{"model": "self-supervised image encoder", "dataset": "photos with spoken descriptions (Open Images, Localized Narratives)", "train_examples": 203450, "image_size": 32, "crop_scale_min": 0.3, "horizontal_flip": true, "translate": 0.12, "color_jitter": 0.6, "method": "simclr", "arch": "vit", "norm": "rmsnorm", "norm_position": "pre", "hidden_act": "gelu", "mlp_ratio": 4, "head_dim": 32, "fused_qkv": false, "bias": "all", "qk_norm": false, "parallel_block": false, "inner_norm": true, "moe": "top_k", "drop_path": 0.15, "num_experts": 8, "moe_every": 2, "expert_mlp_ratio": 1, "experts_per_token": 1, "shared_expert": true, "patch_size": [4, 4], "conv_stem": false, "layers": 6, "width": 384, "positions": "sincos", "pooling": "class_token", "projector_hidden": 512, "projector_out": 128, "projector_hidden_layers": 2, "temperature": 0.3, "residual_init": "none", "optimizer": "muon", "muon_scale": "match_rms_adamw", "learning_rate": 0.0038, "momentum": 0.95, "nesterov": false, "orthogonalizer": "newton_schulz_5", "adamw_lr_other_params": 0.00075, "max_steps": 7500, "batch_size": 128, "epochs": 4.7, "lr_schedule": "cosine_restarts", "final_lr_fraction": 0.1, "warmup_steps": 1500, "weight_decay": 0.04, "adamw_weight_decay_other_params": 0.05}
Rows from block 3 of a small self-supervised image encoder, named by matrix and row number. Rows with one number within an expert belong to one neuron, the router's apart. Each number is 128 + 32 x the weight over its row's rms, rounded and kept within 0 to 255. All counts start at 0.
Before each expert's rows are labels from the 100 images, of 14976, where the router gives the expert most weight on average: "place" is the part of the image that holds the peak. Only what is clearly more common there than usual is listed. The data: photos with spoken descriptions (Open Images, Localized Narratives). In brackets: how many of the 100, against the usual share in percent.
# router: router (model.blocks.3.mlp.router.weight, 8x384, trained with AdamW), inputs 165-219
# up: expert up (model.blocks.3.mlp.up, 8x384x384), inputs 165-219
# down: expert down (model.blocks.3.mlp.down, 8x384x384, transposed), outputs 165-219

# expert 6
place: bottom centre (25 vs 9.4)
router.6 [150 119 116 145 138 178 175 112 144  97 104  58  83 117 144 135 137 145 170 131 194 180 118  95 175 125 115 146 112 162  99 119 112 122 198 145 143 125 166 147 142 147 139 159  85 122 164 147 177 162  94 142 105  91  93]
up.0 [ 90 125 143 141  79 107 179 100  60 139 132  70  99 136 122 153  64 102 135 105  48 107 135 153 147 102 137 125 149  97 152 128 131 126 135 131 123 117  75 187 199 108 100  99 125  93 123  98 189 125  87  63 144 180 142]
down.0 [160 114 169 121  74 129 136 147 136 113  96 137 110 171  93 118 127 123 136  98 160  95 136 131 136 117 171 127 126 163 152 112 132 151 122 132 109 118 127 187 194 101 149 142 103 146  90  88 104 107 181  85 133  78 118]
up.1 [163 113 156 122 124  99  80 142 162 208 136  90 137 169  87 155 107  91 153 147  86 155 136 131  97  99  94 176 131 107 155 126 186 170 145 105  87 135 186 181 117 125  89 179 187 138 147 106 114 100 127 126 100 110 163]
down.1 [171 141 164 112 129 135 186 143 151 174 148 128 160  91 154 159 145  92  78 120 158 160 140 157 139  83 137 106 146 106 137 147 145 120 121 105 130 124 118  93 130 165 156 134 101 171 126 130 108  60 113 138 132  92 164]
up.2 [146 127 105  95  94 135 138 159 145  93 157 102 136 123  91 156 207  62 109 143 105 166 105 124 127 180 152 137  86 127 172  85 161 147  94 161 131 149 184 154 154 129 148 130 121 178 140  68 125 169  91 135 176  83 122]
down.2 [ 79  81 145 128 161 140 133  98  89 111 155 165 187  91 113 165 148  96 125 106 151 205  65 178 127 139  82 177  69 179 139  97 127  71 123 182  99 227 100 105 151 111  68 119 126 129 112 136 102 167 125 111 180 130  94]
up.3 [148 173  69 101 144 128 138  83 105 130 130 141  79 107 172  83 178  86 107  81 124 115 170 181  94 127 171 153  99 116  97  87  77 147 141 143  87 123  89 155 153 119  96 168 156  92 159 130 139 176 166 135 154  73 186]
down.3 [ 87 126 127 125 122 125  96 155 121 143 142  45 123 136 181 109  92 123 132 151 125 144 106 131 153 127  82 133 133  50 168 139 123 118 108 109 153  63  89 133 172  51 121 116 112 103 147 116 137  69 127  71 119 141 120]
up.4 [124 137 123 156 177 122 100 116 111 136 114 124 165 113 111 159 151  77  88 125 142 145 140 126 126 116 155  88  69 113 103 150 162 153 118 138  88 127 152 127 125 136 159 178 123  98 190  97 177 126 177 135 172  89 103]
down.4 [120 193  77 126 148 134  71 112 103 164 111 104 153  86 124 175 133 174 152  90 138 106 111 155 181 116 149 142 146  58 127 133 120 145  94 107 102 114 115 100 146 130 139 100 111  78 116 178 148  54 138 109 115 102 169]
up.5 [154 148 123 118 140 130 135 162  86 126 155 194 105 130 166 128 123 113 108 189  97 150 187 126 142 110 164 127  91  51 157 132 142 127  78 168 118 103 118 130 150 158 132 129 146 188 140 197  93 114 134  92 149 161 134]
down.5 [162 142 120 162 146 198 194  92 175  73 134  57 186 141  84 118 112 139 114 110  66 132  95 178 143 140 142  99 141 218 120 134 130 117 150  91 134 141  93 138 132 128 116  98  88 158  82 143 169 124 121 112  84 137 122]
up.6 [139 132 144 183 112 138 171 118 147 134 119 104 172 133 150  77 167 134 124 137 166  80 146 175 112  98 133 132 174 141 151  83 128 125 153 118 116 208 163 183 131 129 174 101  63 146 138 143  86 151 128 125 103 154 104]
down.6 [167 159 107 124 107 124 113 161 103 149 145  43 138 153 102 116 155 222  96 162  64 124 138 123 133 113  86 166 134 165  88  97 158 184  91 174  88 167 159 128 101 121 129 119 119 169 189 198  64 194  76 143 118 201 106]
up.7 [123 134 166 139 108 167 141 119 130 100 169 150 210 135 166 167 180 116  95  68 118 121 196  72 123 123 164 173  81  96 141 203 186 110 108 164  87 127 147  74 128 125  98  83 184 129 179 176  73 170 106 129 185  97 108]
down.7 [145  99  70 132 201 108 155 108 186 143 158 133 110 138 165 128 139 137 110 169  82 179 174 153 147  79 120 152 126  93 102  76 110 153 122 125 125 122 117 100 167  64 179 136 115 147 143  91 127 148 118 130 173 129 140]
up.8 [157 133 126 114  78 127 136 143 141 116 119 116 166 118 143 141 121 125 125  71 123  87 111 102 137 139 130  97 156 150  77 118 106 161  87 118 112 116 104  76 139 171 165 179 159 128 163 240 152 111 138 152  94 129 212]
down.8 [129  97 129 160  75  93  90  77  80 199 111 119 130 120 137 159 114 145  98 129  89 158 126 132 147 116 143 150 101 138  77 147  35  73 151 133 114 150 114  73 151  99 148 108 116 109 123 141 104 148  44 175 118 159 163]
up.9 [128 176 110 125 172 128 114 152 129 125 198 181  82 155 158 165 127 124  76 122  69  93 121 139  99 163 195  94 126  60  83 173 115 134 104 138 137 103  75 130 114 131 131  93 159 145  85 107 117 138 132 139 136 118 107]
down.9 [170 129 193 125 159 102 165  76  92 129 161 139 110  77 146  76 104 152 105  91 122 164 106 155 119 149 149 135 123 117 146 144  93 140 123 111 146  60  90  61  50 150  74 129 153  97 143 136 135 151 130 162  73  70 165]
up.10 [ 61  96 168 117 177  87 113  88 103 102 132 191 162 150 128 136  86 169 137 147 145 147  65 127 132  54 139 125 141 135 123 162 119 160 141  67 110 173 160 172  66 144  58 174 154 211 122 132 101  47 119 120 127 122 166]
down.10 [161  63 116 139 130  96 130 178 124 126 140  91 125 163 137 140 137 162 109 111 155 115  68  98 145 184 142  85 108  97 129 187 163 147 123  95  59 124 126  95 148 127 124 122 138 140 136  99 132 149 156 128 109 133 121]
up.11 [ 90 120  86 108 124  72 124 147  96  62  80 153  85 152 104 138 150 127 124  89 155 195 141 200 138  91 106 106  98 172 125 120 111 139 159 163 121  99  84 118 114 108  72 113 129 125 137 115 161 138 179 146  88 111 191]
down.11 [135  96 136 112  87 130 101 181 116 103  86 134 122 160 118 109  86 109  97 140 138 140  95  51  84 128 117 120 140 106 162 114 115 105 123 145 134 135 106 114 121 117 159  88 153 129 135  96 198 172 121 175 139 121 169]
up.12 [ 88 172 131 197 136 172 117 153 136  82  64 131 135 137 114 171 105 108 141 138 142 149 141 131 141 133 167 150  76 177 120 128  87 164 122 141 139 174 117 111 115 113  94 144 124 185 178 133 101 121 121 124 114 100 139]
down.12 [127  93  93 105 144 132 135 134 123 127 160 146 109 193 158  95 104 177 150 144  93 124 143  87 138 120 171 146 148 187 100  96 136 147  95  64 175 110 159  39 110  91 131 160  75 132 119 119 130  95  76 140 138 166 110]

# expert 4
place: top right (43 vs 14.1); top centre (39 vs 9.4)
router.4 [118 106 110 108 135 148 149 119 150 147 137 130 114  79 139 160 134 113 141 136 134 138 126 123 163  83 136 132  94 123  88 145 127 115 110 152 128 119 102  64 140 136  73 139 122  81 153  91 115 127 103 102 174 159 124]
up.0 [144 136 116  92 200  50 140  79 153 102 168 135  78 115 181 152 121 140 136 117 124 138 119  98 102 114 133 125 112 169  96 162  71 173 140 153 173 114 128 105 156 145 150 167 108 190 181 165  94 108 110 129  94 120 138]
down.0 [113  63  81 144 101 126 134  81  78 155  88 175  84 140 175 131 164 132 179  95 166 176 134  99 128 145  72  98 143 113 158 161 157 116 163 124 138 121 170 153 112 181  71 153  89 149 124 123 131 109 135 120  77 161 106]
up.1 [134 103 122  73 145 127 117 128 160  84 148 113 112  87  89 126 101 194 144 129  74 109 157 133  62  97  89 119  98 130 106 161 197 148 100 146 210 167 162  49 150 129  89 139 199 137 100 121 100 137 132 117 127  65 168]
down.1 [126 106 100  87 168 118 122 123 126 117 134  59  97  89 104 171  72  73  51 187 108 142 201 150  94 193 157 106  96 149 131 129 143 123 129  73 106 139 172 143  89 106 106 136 147 139 142 172 137 132  75 115  78 112 149]
up.2 [114 137 150 115 127 141 109 193 175 121 164 187 138 143 106  90 106  81  42 163 137 135 157 138 126 129  98  96 118 118 148 111 106  86 110  69 121 125  58 112 127  89 131 111  98 136 104  83  85 146 165 175 191 152 136]
down.2 [163  89 145 126 133  79 123 102 134  94 156 198 194  96 116 143 207 155 160 118  70  89 155 200 134  80 175 119 171 143  95 192 109 135 186 176 122  78 109 160 115 145 120 131 122  85  84  64 150  78  98 119 132  97  97]
up.3 [118 146 135 108  84 123 130 162 157 122 129 198 119  61 112 122 180  72  75 162 100 104 104 173 105 118 165 144 132 121 115  76 107 168 109 113 108 136 150 141 115  66 108  68 141 145 107 162 101 114 152 158 108 120  87]
down.3 [139 147 143 138 131 117 134  89  75 140 130 168 140 189 142 143 122 110 120 103  81 122 152  80  75  93  80 209 163 151 151  97  71 145 124 136 148 102 188  97 121 166 114 132 133 124  83  96 129 124  65 174  75 101  92]
up.4 [122 169 168 104 151 132 124 129 123  51 154 122 112 146 130  88 125  91 138 158  79 148  75 119 174 100 136 156 164  95 191 164 133 119 170 159 144 143 125  92 157 102 103 120  80 101 118 144 165  90 145 127 167 120 175]
down.4 [115  99 134 107 150 186 145 172 138 127 178 164  81 126 140 123 128 126 108 155 126 196 121  99 131 161 122 123 148 127 131 122 125  91  91 141 138 109 159 181 122 161 119 142 134  98 153  98 131 175 126 172  68 148  74]
up.5 [146 129 122 137 155 200 137 152 133  74 148 136  72 156 104 173 157 113  64  94  94 182 132  93 107 126 130  73 131 118  96 222 166 132 126 137 157 168 133 120 110 187 124 106 105 110  88 145 113 130  81 120 105 138  93]
down.5 [111 117 152 152 192 180  75 179 180  85 140 155 138 121 162 138 102 165  92 184  86  80 158 137  72 188  70 175 135 178 160 132 140  87  93  70  95 110 126 125 109 104 139 152 143 118 106 165  74 141 142 128 146 158 141]
up.6 [112 152 154  98 110 164 130 142 146 118 174 140 135 176 105 151 138  93 107 116 126 149 201 113 146 144 134 161  73 129 101  89  68 103  79  64 130 128 130  97  90  93 133 121 120 172 150 164 202 109 147 128 154 140 160]
down.6 [134 160 158 133 101 124 125 127 139 118 155  95 141 130 150 160 169 122 109 103 166 142 110 114 108 103 120  80 153 137 100  99 116 158 138 151 160 154 122 190 133 142 223  70 114  85  86 200 119 145  95 144 119 113 102]
up.7 [123 153 143 101 109  99 135 179 150 110 111 175  59 154 134 137  77  54  61 134 119 182 134 128 136 131 113 129 201 141 174 108 167 103 121 123 104 116 153 122  99 126 110  83  98 159 132 134 165 119 182 198  61 124 146]
down.7 [132 128 144  61  80 139 188 144 181 174 121 174 195 119  86 103 133 138  88 103 140 123  91  90 170 154 179 158  96 149 126 115 155 146 102 190 142 148 178 165  74  93 177 131 129 154 139 145 108  80  78 138 142  99 118]
up.8 [131  56 116 113 162 126 144 170  85 110 132 142 130 170 115 104  98 158 152  75 146 106 109 170 131 133 132 150 100 110 181  87 191 112  87 115 156 106 147 148  94  91  91 160 134 162 149 106 122  49 109 140 130 122 186]
down.8 [108 125 182 140 178 209 121 154 117 169 106  98 116 115 161 109 122 120 153 104  98 139 154 102 147 227 100 135 102 135 126 124 132 157  87 101 148 128 163 165 120 132 181  96 135  97 153 151 124 149  99 168 122 122  96]
up.9 [122 152 132  78  56 119 114 124 151 151 171 136  80 153 124 127 110 170 162 173  86 130 146 101 148 141 145 170 107  56 198  71  92 206 194 205  70 148 125 171  71 102 172 156 123 113 123 151 106  76 101  69  86  99 148]
down.9 [ 94 135 103 122 140 121 150 125 155 110 141  80 137 124 102 176  94 166 115  98  87 140  52 156 155 108 113  97 151 105 117 134  88  74 133  62 110 144  78 160  71 152 175 166 127  86 159 149 159 103 163 118 169 159 148]
up.10 [175 107  91 134 175 168  81 126  85 102 126 116 118  82 179 120 157 158 181  86 118 142 126 103  92 111  83 139 131 145 131 165 132 177 171 151 150 188  87  75  88 130 133 149 127 155 123 166 119 113 151  96 138 140 119]
down.10 [169 157  92 153 139 116 153 144 135  52 169  96  43 164 148 113 111 107 100 123 134 180 180 116 152 126 133  58 130  97  82 185 150 148 182  78 116 151 198 145 149 156 115 179 140 124 138 157 118 126 104 128 138  73 141]
up.11 [ 91 139 113 121 151 116 167 101 213 135 121  82  76 189  94 104 160 110 140 169 192  35 131  54 129 145 133 167 142 151 125 133 108 125 120  95 156 132 152 123  91 177 119 145 103 113 117 172 141 174 106 158 110 157  71]
down.11 [138 174 141 109 135 109  86  86  90 128 149 130 120 149 130  87 109 143 132 136 137 166 128 177 147 134 145 135 142 112  94 162 156  64  99  84 161 143 125 149 135 156  65 109 161  95 137  97 139  97 125  88 147 138  80]
up.12 [118 127 131 173 120  99 115 107  93  99 114 172 110 152 105 109 157 129 134 106 159 114 182 118 117 156 143 144 108 129  90 109 139 167 199 115 100 189  80 120 113  77 139 158 135 159 102 146 186  97 101 125 124 142  85]
down.12 [124 111 202 107 149 107  85  83 116 141 118 178 131 126  75 120 131 144 105 187 149 118  91 136 119 139  89 126 124 162  94  99  97  75 146 134 170 111 151 153 116 107 127 139  62 160 151 115  80 232 119 158 146 132 148]

# expert 7
place: bottom left (37 vs 14.1); bottom centre (30 vs 9.4)
router.7 [164  88 140 138 174 159 124 141  74  89 111  27 145 223 127 147 118 113 168 163 121 146  97  88 164  91 100 174 113 157 130 154 149 136 174 101 108 166 148 168 169 191 149 124 168 145 169 122 118 143 167  89 108 125 166]
up.0 [112 140 100  69 193  67  97 139 148 132  95 116 149 133 157 141 128 113 200  94  96 124  88 181  78 150 125 134 127  91 136  94 128 150 155 147  87 136  90 106  88 147 129 141 124 134 106  62 167 205 119 125 208 156 132]
down.0 [ 71 133 147 132 143 106 124 120 159 124  93 152 194 113 121 118 195 128 158 132 201 105 173 102 131 169 155 100 118  86 122  95 127 171 107 109 107  71 156 110 135 103 131 122  35  90 127 152 140 166 191 112  71 109 152]
up.1 [158 104 138 115 142 149 147 107 157 166 131  95  95 157 206 169 193 130 139 102 181 138 117 130  82  66 178  72 174 160 116 142 100 172 114 165  81  72 176  80 162 127 127 163 129 114 151  89 127 158 122 168 139  87 147]
down.1 [134 109  92 133 129 130 191 128 101 154 149 110 131 133 137 178 125  98 160 102 158 145 111 145 127 142 134 172 106  96 150  99  78 110  97 107 132 100  75 103 112 141 123 141 101 127 108  83 186  75 192  73 146 109 120]
up.2 [135 117 193  86 102 150 155 124 133 110 154  89 133 136 121  97 144 132  91 109 153 191  86 183 118 110 124  93 139 118 132 177 132 110 185 124  92 146 168 113 138 116  86 114  94 118  95 166 103 151 178 156 126 139 179]
down.2 [ 91 143  96 182 150 108 127 118 156 114 119 125 132 195 151  74 124 125 158 186  72 105  89 147 114  91 112 183 188  79 115  66 140 150  42 142 117 129 114  61  74 116 124 142 147 174 141  88 128 156 149 129 166  95 170]
up.3 [ 68 139  59  95  74 123 184 115  88 137 139 169 142 151 130  89 130 191 109 127 108 161 115  61 125  68 112  70  91 127 158 156 128 128 116 152 167 180 137 108 163 138 148 100 125 103 114 119 135  43  88 175 108  48 190]
down.3 [124 193 112 129 204 136 141 126 132 112 192 171 103 150 119 111 137 126 104 134 150 162 144 144  94 140  94 157 130 127 147  79 162 145 118 133 107  74 136 158  87 168 151 123 158  96 137  90 121 140  98  78 149  98  53]
up.4 [108 100  97  96 100 106 112 149 137  93 144  97 215  63 131 144 127  96 101  69  32  79 168 147  71 190 122 118 121 146  80 131  69 166 105  97 143  97 125  84 118 124 126 103 142 161 139 138 159  95  79 115  94 123 130]
down.4 [141  94 117 134 107 127  99 139  91  88 147 142 121 124 170 148 159  97 121 139  96  87 114 108  85 170 151 146  95 115  73 139 131 152 116 133 105 126  93 118  80 150  93  98 103 141  76 174 148 169 175 111 153 117 154]
up.5 [100 122 119 152 103 154 135 106 135 110 101 148 120 178 123 118  73  99 129 163 168 102  62 225  87 168 180 107 139  96 100 145  91  99  97 144  87 107  98 101 169 135 144 151 124  89 145 101 138 153 181 162 115  65 147]
down.5 [134 107 127 140  79  74  77 157 126 139 126 147  72  95 118 145 130 154 154  73 128 110 127  99 137 126 139 118 144 101 142 128 114 172 130 115 110 149 102 169 184 146 150 107  92  97 125 118 117  89 221 153 112 113 199]
up.6 [ 47 152  96  42  82  91 139 133 182  73 140  32 149  76 106  77  59 132 102 100 123 148 106  89 142 178  79 165 127 137 147  62 101 114 155 156 156 154 116 177 111 158 120 142 135 134 129  85 135  92 143 150 105  97 153]
down.6 [141 149 126 127 152  88 156 167  87 206  88 176 125 152 176 123 139 127 150 106 140 134 132 151 144  90  94 104 145 133 113 162  79 111 128 158 133 109 123 153 149 107  54 102 187 123 171 123 137 150  90  84  92 162 123]
up.7 [118 148 123 129 181  83 149 175 153 120 118 107 144 106  87 137 150  88  88 130 138 100  96 151  56   7 118 158  52 131  93 110 169  97  78  77 119 100 135 112 123 166 114 136  65 164 163 113 148 152 118  95 177 134 158]
down.7 [142 115 203 122 107  99 140 134 175 125 140 120 149  85 132 128 127 159 164 180 172 129 105  81 121 180 142 109 151  92 133 148 136 138 142 123 145 129 104 100 159 157 124 113 143  57  80 178 142 106  95 100  75 162 146]
up.8 [ 61  88 112 181  95  95 126 139  82 131 188 119 134 136 128 113 143 132 143 100 147  73 124 161 117 150 145 153 116 125 141 109 130  77 178 122  94 133  45 116 108 158 152 114  90 121 131 118 154 159 121 152 172 122 107]
down.8 [119 158 141 129 110 100 183 118 186  89  97 132 178  72 165 161 143  91 140  97  78 109 201  93 108 129  99 125 114 117  98 116 144  84  97 111  99 111  97 127  39 124 100 110 169 118 211 193 125 138 220 138  67 147 159]
up.9 [132 118 133 102 125 159 106 187 109 167 138 111 168 107 183  87 102 151 132  87 161  83 167 179 129 111 125  94 126 109 115 185 124 173 144 119 160 161  79 146 135 160 150  94 164 131 104 151 105 112 178 116 143 188 150]
down.9 [133 128 196 194 128 147 175  93 131 173 151 125 143 132 142 146  99 106 143 173 119 117 118  76 164  95  61  96 114 148 119 118 108  86 149 186 184  65  80 134 117 124  80 131 176  92 145  83 132  87 111  77 139 141 137]
up.10 [109 112 140 165 128  71 157 118 146 156 119 112  89 104 104 119 149 151 147 139 122 113  41 138 196 104 165  98 102 112  39 154 107 107 167 131 102 130 136 120 145 110 166 107 166 122 145 106 104  80 107 136 106 166  96]
down.10 [131 144 153 103 114 100 126 124  94 101 177 156 149 141 142  95 122 133 110 122 140 156 197 182 149 141 124 186 151 117 129 108 129 146  81 154 144 166 174 131 106 128  93 134 118 124 122  36  72 113  76 169 107 132 108]
up.11 [152 138 160  89 132 109 116 113  77  97 156 171 102 128 124 137 124  93 167 111 112 143 153 118 190 166 153 140 110 132 122 118 139 115 170 141 135 136 115 111 167 101 102 133 180 143  82 159 131 119  92 112  76 141  92]
down.11 [135 156  81 159  82 130 104 109 184  96 102 191 137 131 143 129  97 101  82 154 138 132 102 166 129 196 135 140 115 129  93  98 104 120 116  35 113 137 167 130 104 119 161 126 151 109 143 154 150  63 146 162 113 153 147]
up.12 [150  98 179 117 123  57 119 131 118 155 108 130 154 123 174 170 150 127  82 162 170 116 171  63 107  99 177 103 118 154 129 162 110 134 126 179 160 126 136  80 153 111 127 121 118 210 160 130 128 130 134 123 118 123 187]
down.12 [122 120 130 129 205 139  86 153 128 101 168 159 121 136  62 189 100  89 163 132 131 189 173 175 133 149 168 101 134 159 152 116 136 116 155 156 189  62 158 145 129 105 123 194 113 161 144 175 116 124 167 153 156  74 194]

# expert 5
place: top left (38 vs 14.1)
router.5 [150  83 175 142 133 134 131 105 163 111  74 130 133 185 100 166  87 101 100 151  75 120 211 123 134 127 143  65 165  68 104 138 115 107 132 143 102 101 107 135 133  72 152 158 120 146 143 143 172 108 164 103 122 175 157]
up.0 [135 148 124 107 138 101  35 157  88  45 162 171  98 114 111 109 134 191 160 123 138 118 162 138 178  83 144 173 145 113 114 164 141 158 119  84  78 166  94 110 117 137 180 156 107 130 166  85 119 168 148 131 142  99 139]
down.0 [ 93 133 126 134 186 127 142 151 167  95 108  96 102 116 112  84 117 113  58  86 173 138 129 158 163 154 100 114 191  76 149 139 131 109 101 144 124 123 107 154 108  72 128 140 121 144  99 173 125  72 102 137 130 104  80]
up.1 [136 123 111 112 143 136 139 147 121  84 194 105 123 102 107 153 114 104 170 127 122 134  91 111  70 112  97  73 114 153 133 169  86 159 115  69  94 118  93 146 122  79  83  62  74 126 123 146 172 156 190 112  65 155 126]
down.1 [132 118 171  79 127  81 170 124 157 177 164 146 107 145 111 108 113  82  95 115  85 112 148 196 113 128 124 131  91 122  89  95 172 111  64 129 144 174 128  71 151 100 130 168 120 123  97 156  89 190 166  80 129 116  98]
up.2 [119 120 130 126 138  43 123 136  89 158 140  90 118 177 118 175 152  96 105 125 136  96  79  83 158 173 113 147 108 113 107 138 118 132 185 103  95 109 152 166  92  70 127 108 171 108 140  87 127 137 172 141  80  99 142]
down.2 [ 79 163  56 118 125 125 155 118 116  96 100 182 104 150  91  53  64  94 149 186 109 144 115  92 158 162 130 154 139 145 108  94 142  95 121 114 179 147  71 104  87 136 118 165 125 108 108 193 154 165 106 130 101 149 126]
up.3 [103 110 131 149 141 111 107 135  79 128 204 189 142 194 121  63 122 102 175 149  74 171 124 144 134 129  98 157  75 111 197 123  67 108 151 111  73 124 171 157 112  93 154  94  91 123 101  79  94 123 109  96 120  63 104]
down.3 [147 162 115 179 128 143 173 125 148 169 103 148 137 106 101  91 120 161  62 126 125  67 151  77 127 153 107 170 154 139  79 164 168 171  76 128 138  86 127  75 132  88 146 174 195 119 161 148 150 142 126 132 144  53 144]
up.4 [167 124 167 150 148  86 163 117 135 116 139 143 134 128 116 117 101 156  91 129 156  90 150 124 131 109  81 137 147  50  73 106  47 178 131 132  93  86 200 137 140  95 144  65 103  88 115 161 116  99 168 107 101  78 155]
down.4 [ 82 127 127 155 110 150 213 117  85 191  58  32  94 125 137 112 107 102  84  72 152  95 109 153 165 200 165 161 111 158  78 110 107 130  89 115 118 186  97 117 116 114  54  99  89  85 126  86 136 158 198 106 149 139  95]
up.5 [126 103 142 172 205 119 129 125 124 108 152 145 111 122  87 165 195  89 163 143  62 136 143 138  71 131  86 168 153 110 143 146 120 155 171 126  86  77 117 150 146 114  99  51 172 158 104 123 129 129 172  78 118 116 161]
down.5 [145 165 137 144 145 173 147 145  87 170 148 169 122 158 176 134  80 209 145  77 115 197 108 143 157 113 137 128 105 156 150 108 128 111  68  90 143 142 117 100 132 154  96  86 138  80 141 160  84 107  68  84 119 129 104]
up.6 [116 149 123 192 151 141 134 143  80 165 155 144 159 151 107 115 172 167 101 109 155 158  86 106 111 153 120 112 156  96 154  75 118 148 138 147  78  92 122  94 130 144 113  94 124  91 164 108 164  99 119  77 148  54 105]
down.6 [119 115 120 104 120 123 133  99 118  83 131 204 154 110 181 126 136 116 120 160  71 124 135 130 122 115  88 159  91 155  95  88 120 143 180 139 145  89  99 126 144 141 119 152 114 153  90 133 116 173  92 117 131 156 112]
up.7 [156 195 130  87 111 124 101 162 115 122 168  99  76 105 152 118 110 108  90 134  92 120 145 135 142 110 119 109 154 167 161 153 151 145 103 144 154 162 137 152  83 138 156 150 182 120 122 101 145 123 133 131 140 109 154]
down.7 [167  77 131  92  94 105 103 161 109 123 116  91  83 127 126  77 112 131 138 113 143 124 146 114  75 155 154 115 153 118 104 133  86 107 115 148 135 151 127 133  64 120 122 122 128 122 102  73 182 132  72 164 134 120  93]
up.8 [139 111 148  78 138  64 129 140 174 161 105 116 129 109 119 137 114 126 105 134 109 143 115 132 169 130 144 128 165  81 134 141 116 112  84 123 159 143 106 133 123 106  92 126 110 160 110 148 165 107  53 151 110 130 100]
down.8 [140 185 150 107 171  94 142 105 118 171 118  86 147  65 185  93 115 135 125 185 149 135 170 102  64 157  69 101 127 182  99 110 143 138 129 165 173 135 128 129 143 172 133 135 106 191 147 131 143  98 159  91 107 162  66]
up.9 [176 124 107  98  78 169 164 144  96 187 117 110 141 112 109 129 151 111 164 150 131 114 119 183  57 100 141  93 124 152 109 168 100 100 109  28 156  94 170 119  78 108 106 109 138 131  77 133 103  93 136  76 156 115 118]
down.9 [182 156 140 136 152 109  93  78 111  76 154 153 122  89  57 148 148 134 113 157 136 162 150 175 103  79  87 131  78  90  90 152 117  51 161 121 151 119 146 157 166  60 106 160 117 168 115  86 203 153 154 170 149 106 113]
up.10 [147 114 156 136  99 199 126 195 117 149 107  93 112 123 123 116  92 191 165 168 126 148 146  84 163 145  98 121 157  99 112  91 129 179 181  87 128 149  68 127 145 106 122 133 102  77 142  99 118 158 105 200  82  86  88]
down.10 [139 152 132 115 117  42 125  47 153 134  93 152 154 154 149 120 104  96 108 130  89  60  97 129 165 147  82  64 142  97 106 170 173 189  90 185 109 123 117 116 197 140 100  79  87 120 125  85 179  77 107  89 205 181  60]
up.11 [138 172 102 134 129 105 135 130  92 171 130  80  85 161 158 134 146 122 151 103 147 116 109 134 148 152  93 118  92 111 143 105  77 113 128 129 128 160 117 136 144  46 165  69  68 214 122 192 136  89  77  91 134 158  92]
down.11 [ 95 145 128 177 125  89 122 148 152 138  81  98  92 118 175 116  69 154 110 110 132 135 184 100 180 134 188 125  95 114 108 150  96 108 132 132 122 151  96 129  70 170 181 100 107  94 145 199 207  95 172 168  68 140 141]
up.12 [ 88 133 162 151 127 146 177 181 173 159 116 115 132 160 154 110 143 119 120 131 139 134 167 102 104  86 136  90 141 135 108 152 167 132 185 153 104 134 107 114 157 135  95 147 155 158 117 108 194 177 156  99 162 133 152]
down.12 [162  97 181  95 192 129 127 118 113 105  69 171 129 192 125 173 166 206 211 114 113 123 106 176 134 148 113  99 158  90 110  81  79 115 125 166 122  92 179 113 141 130 172 121  92  67 132 156  73 179 165 180 135 126 147]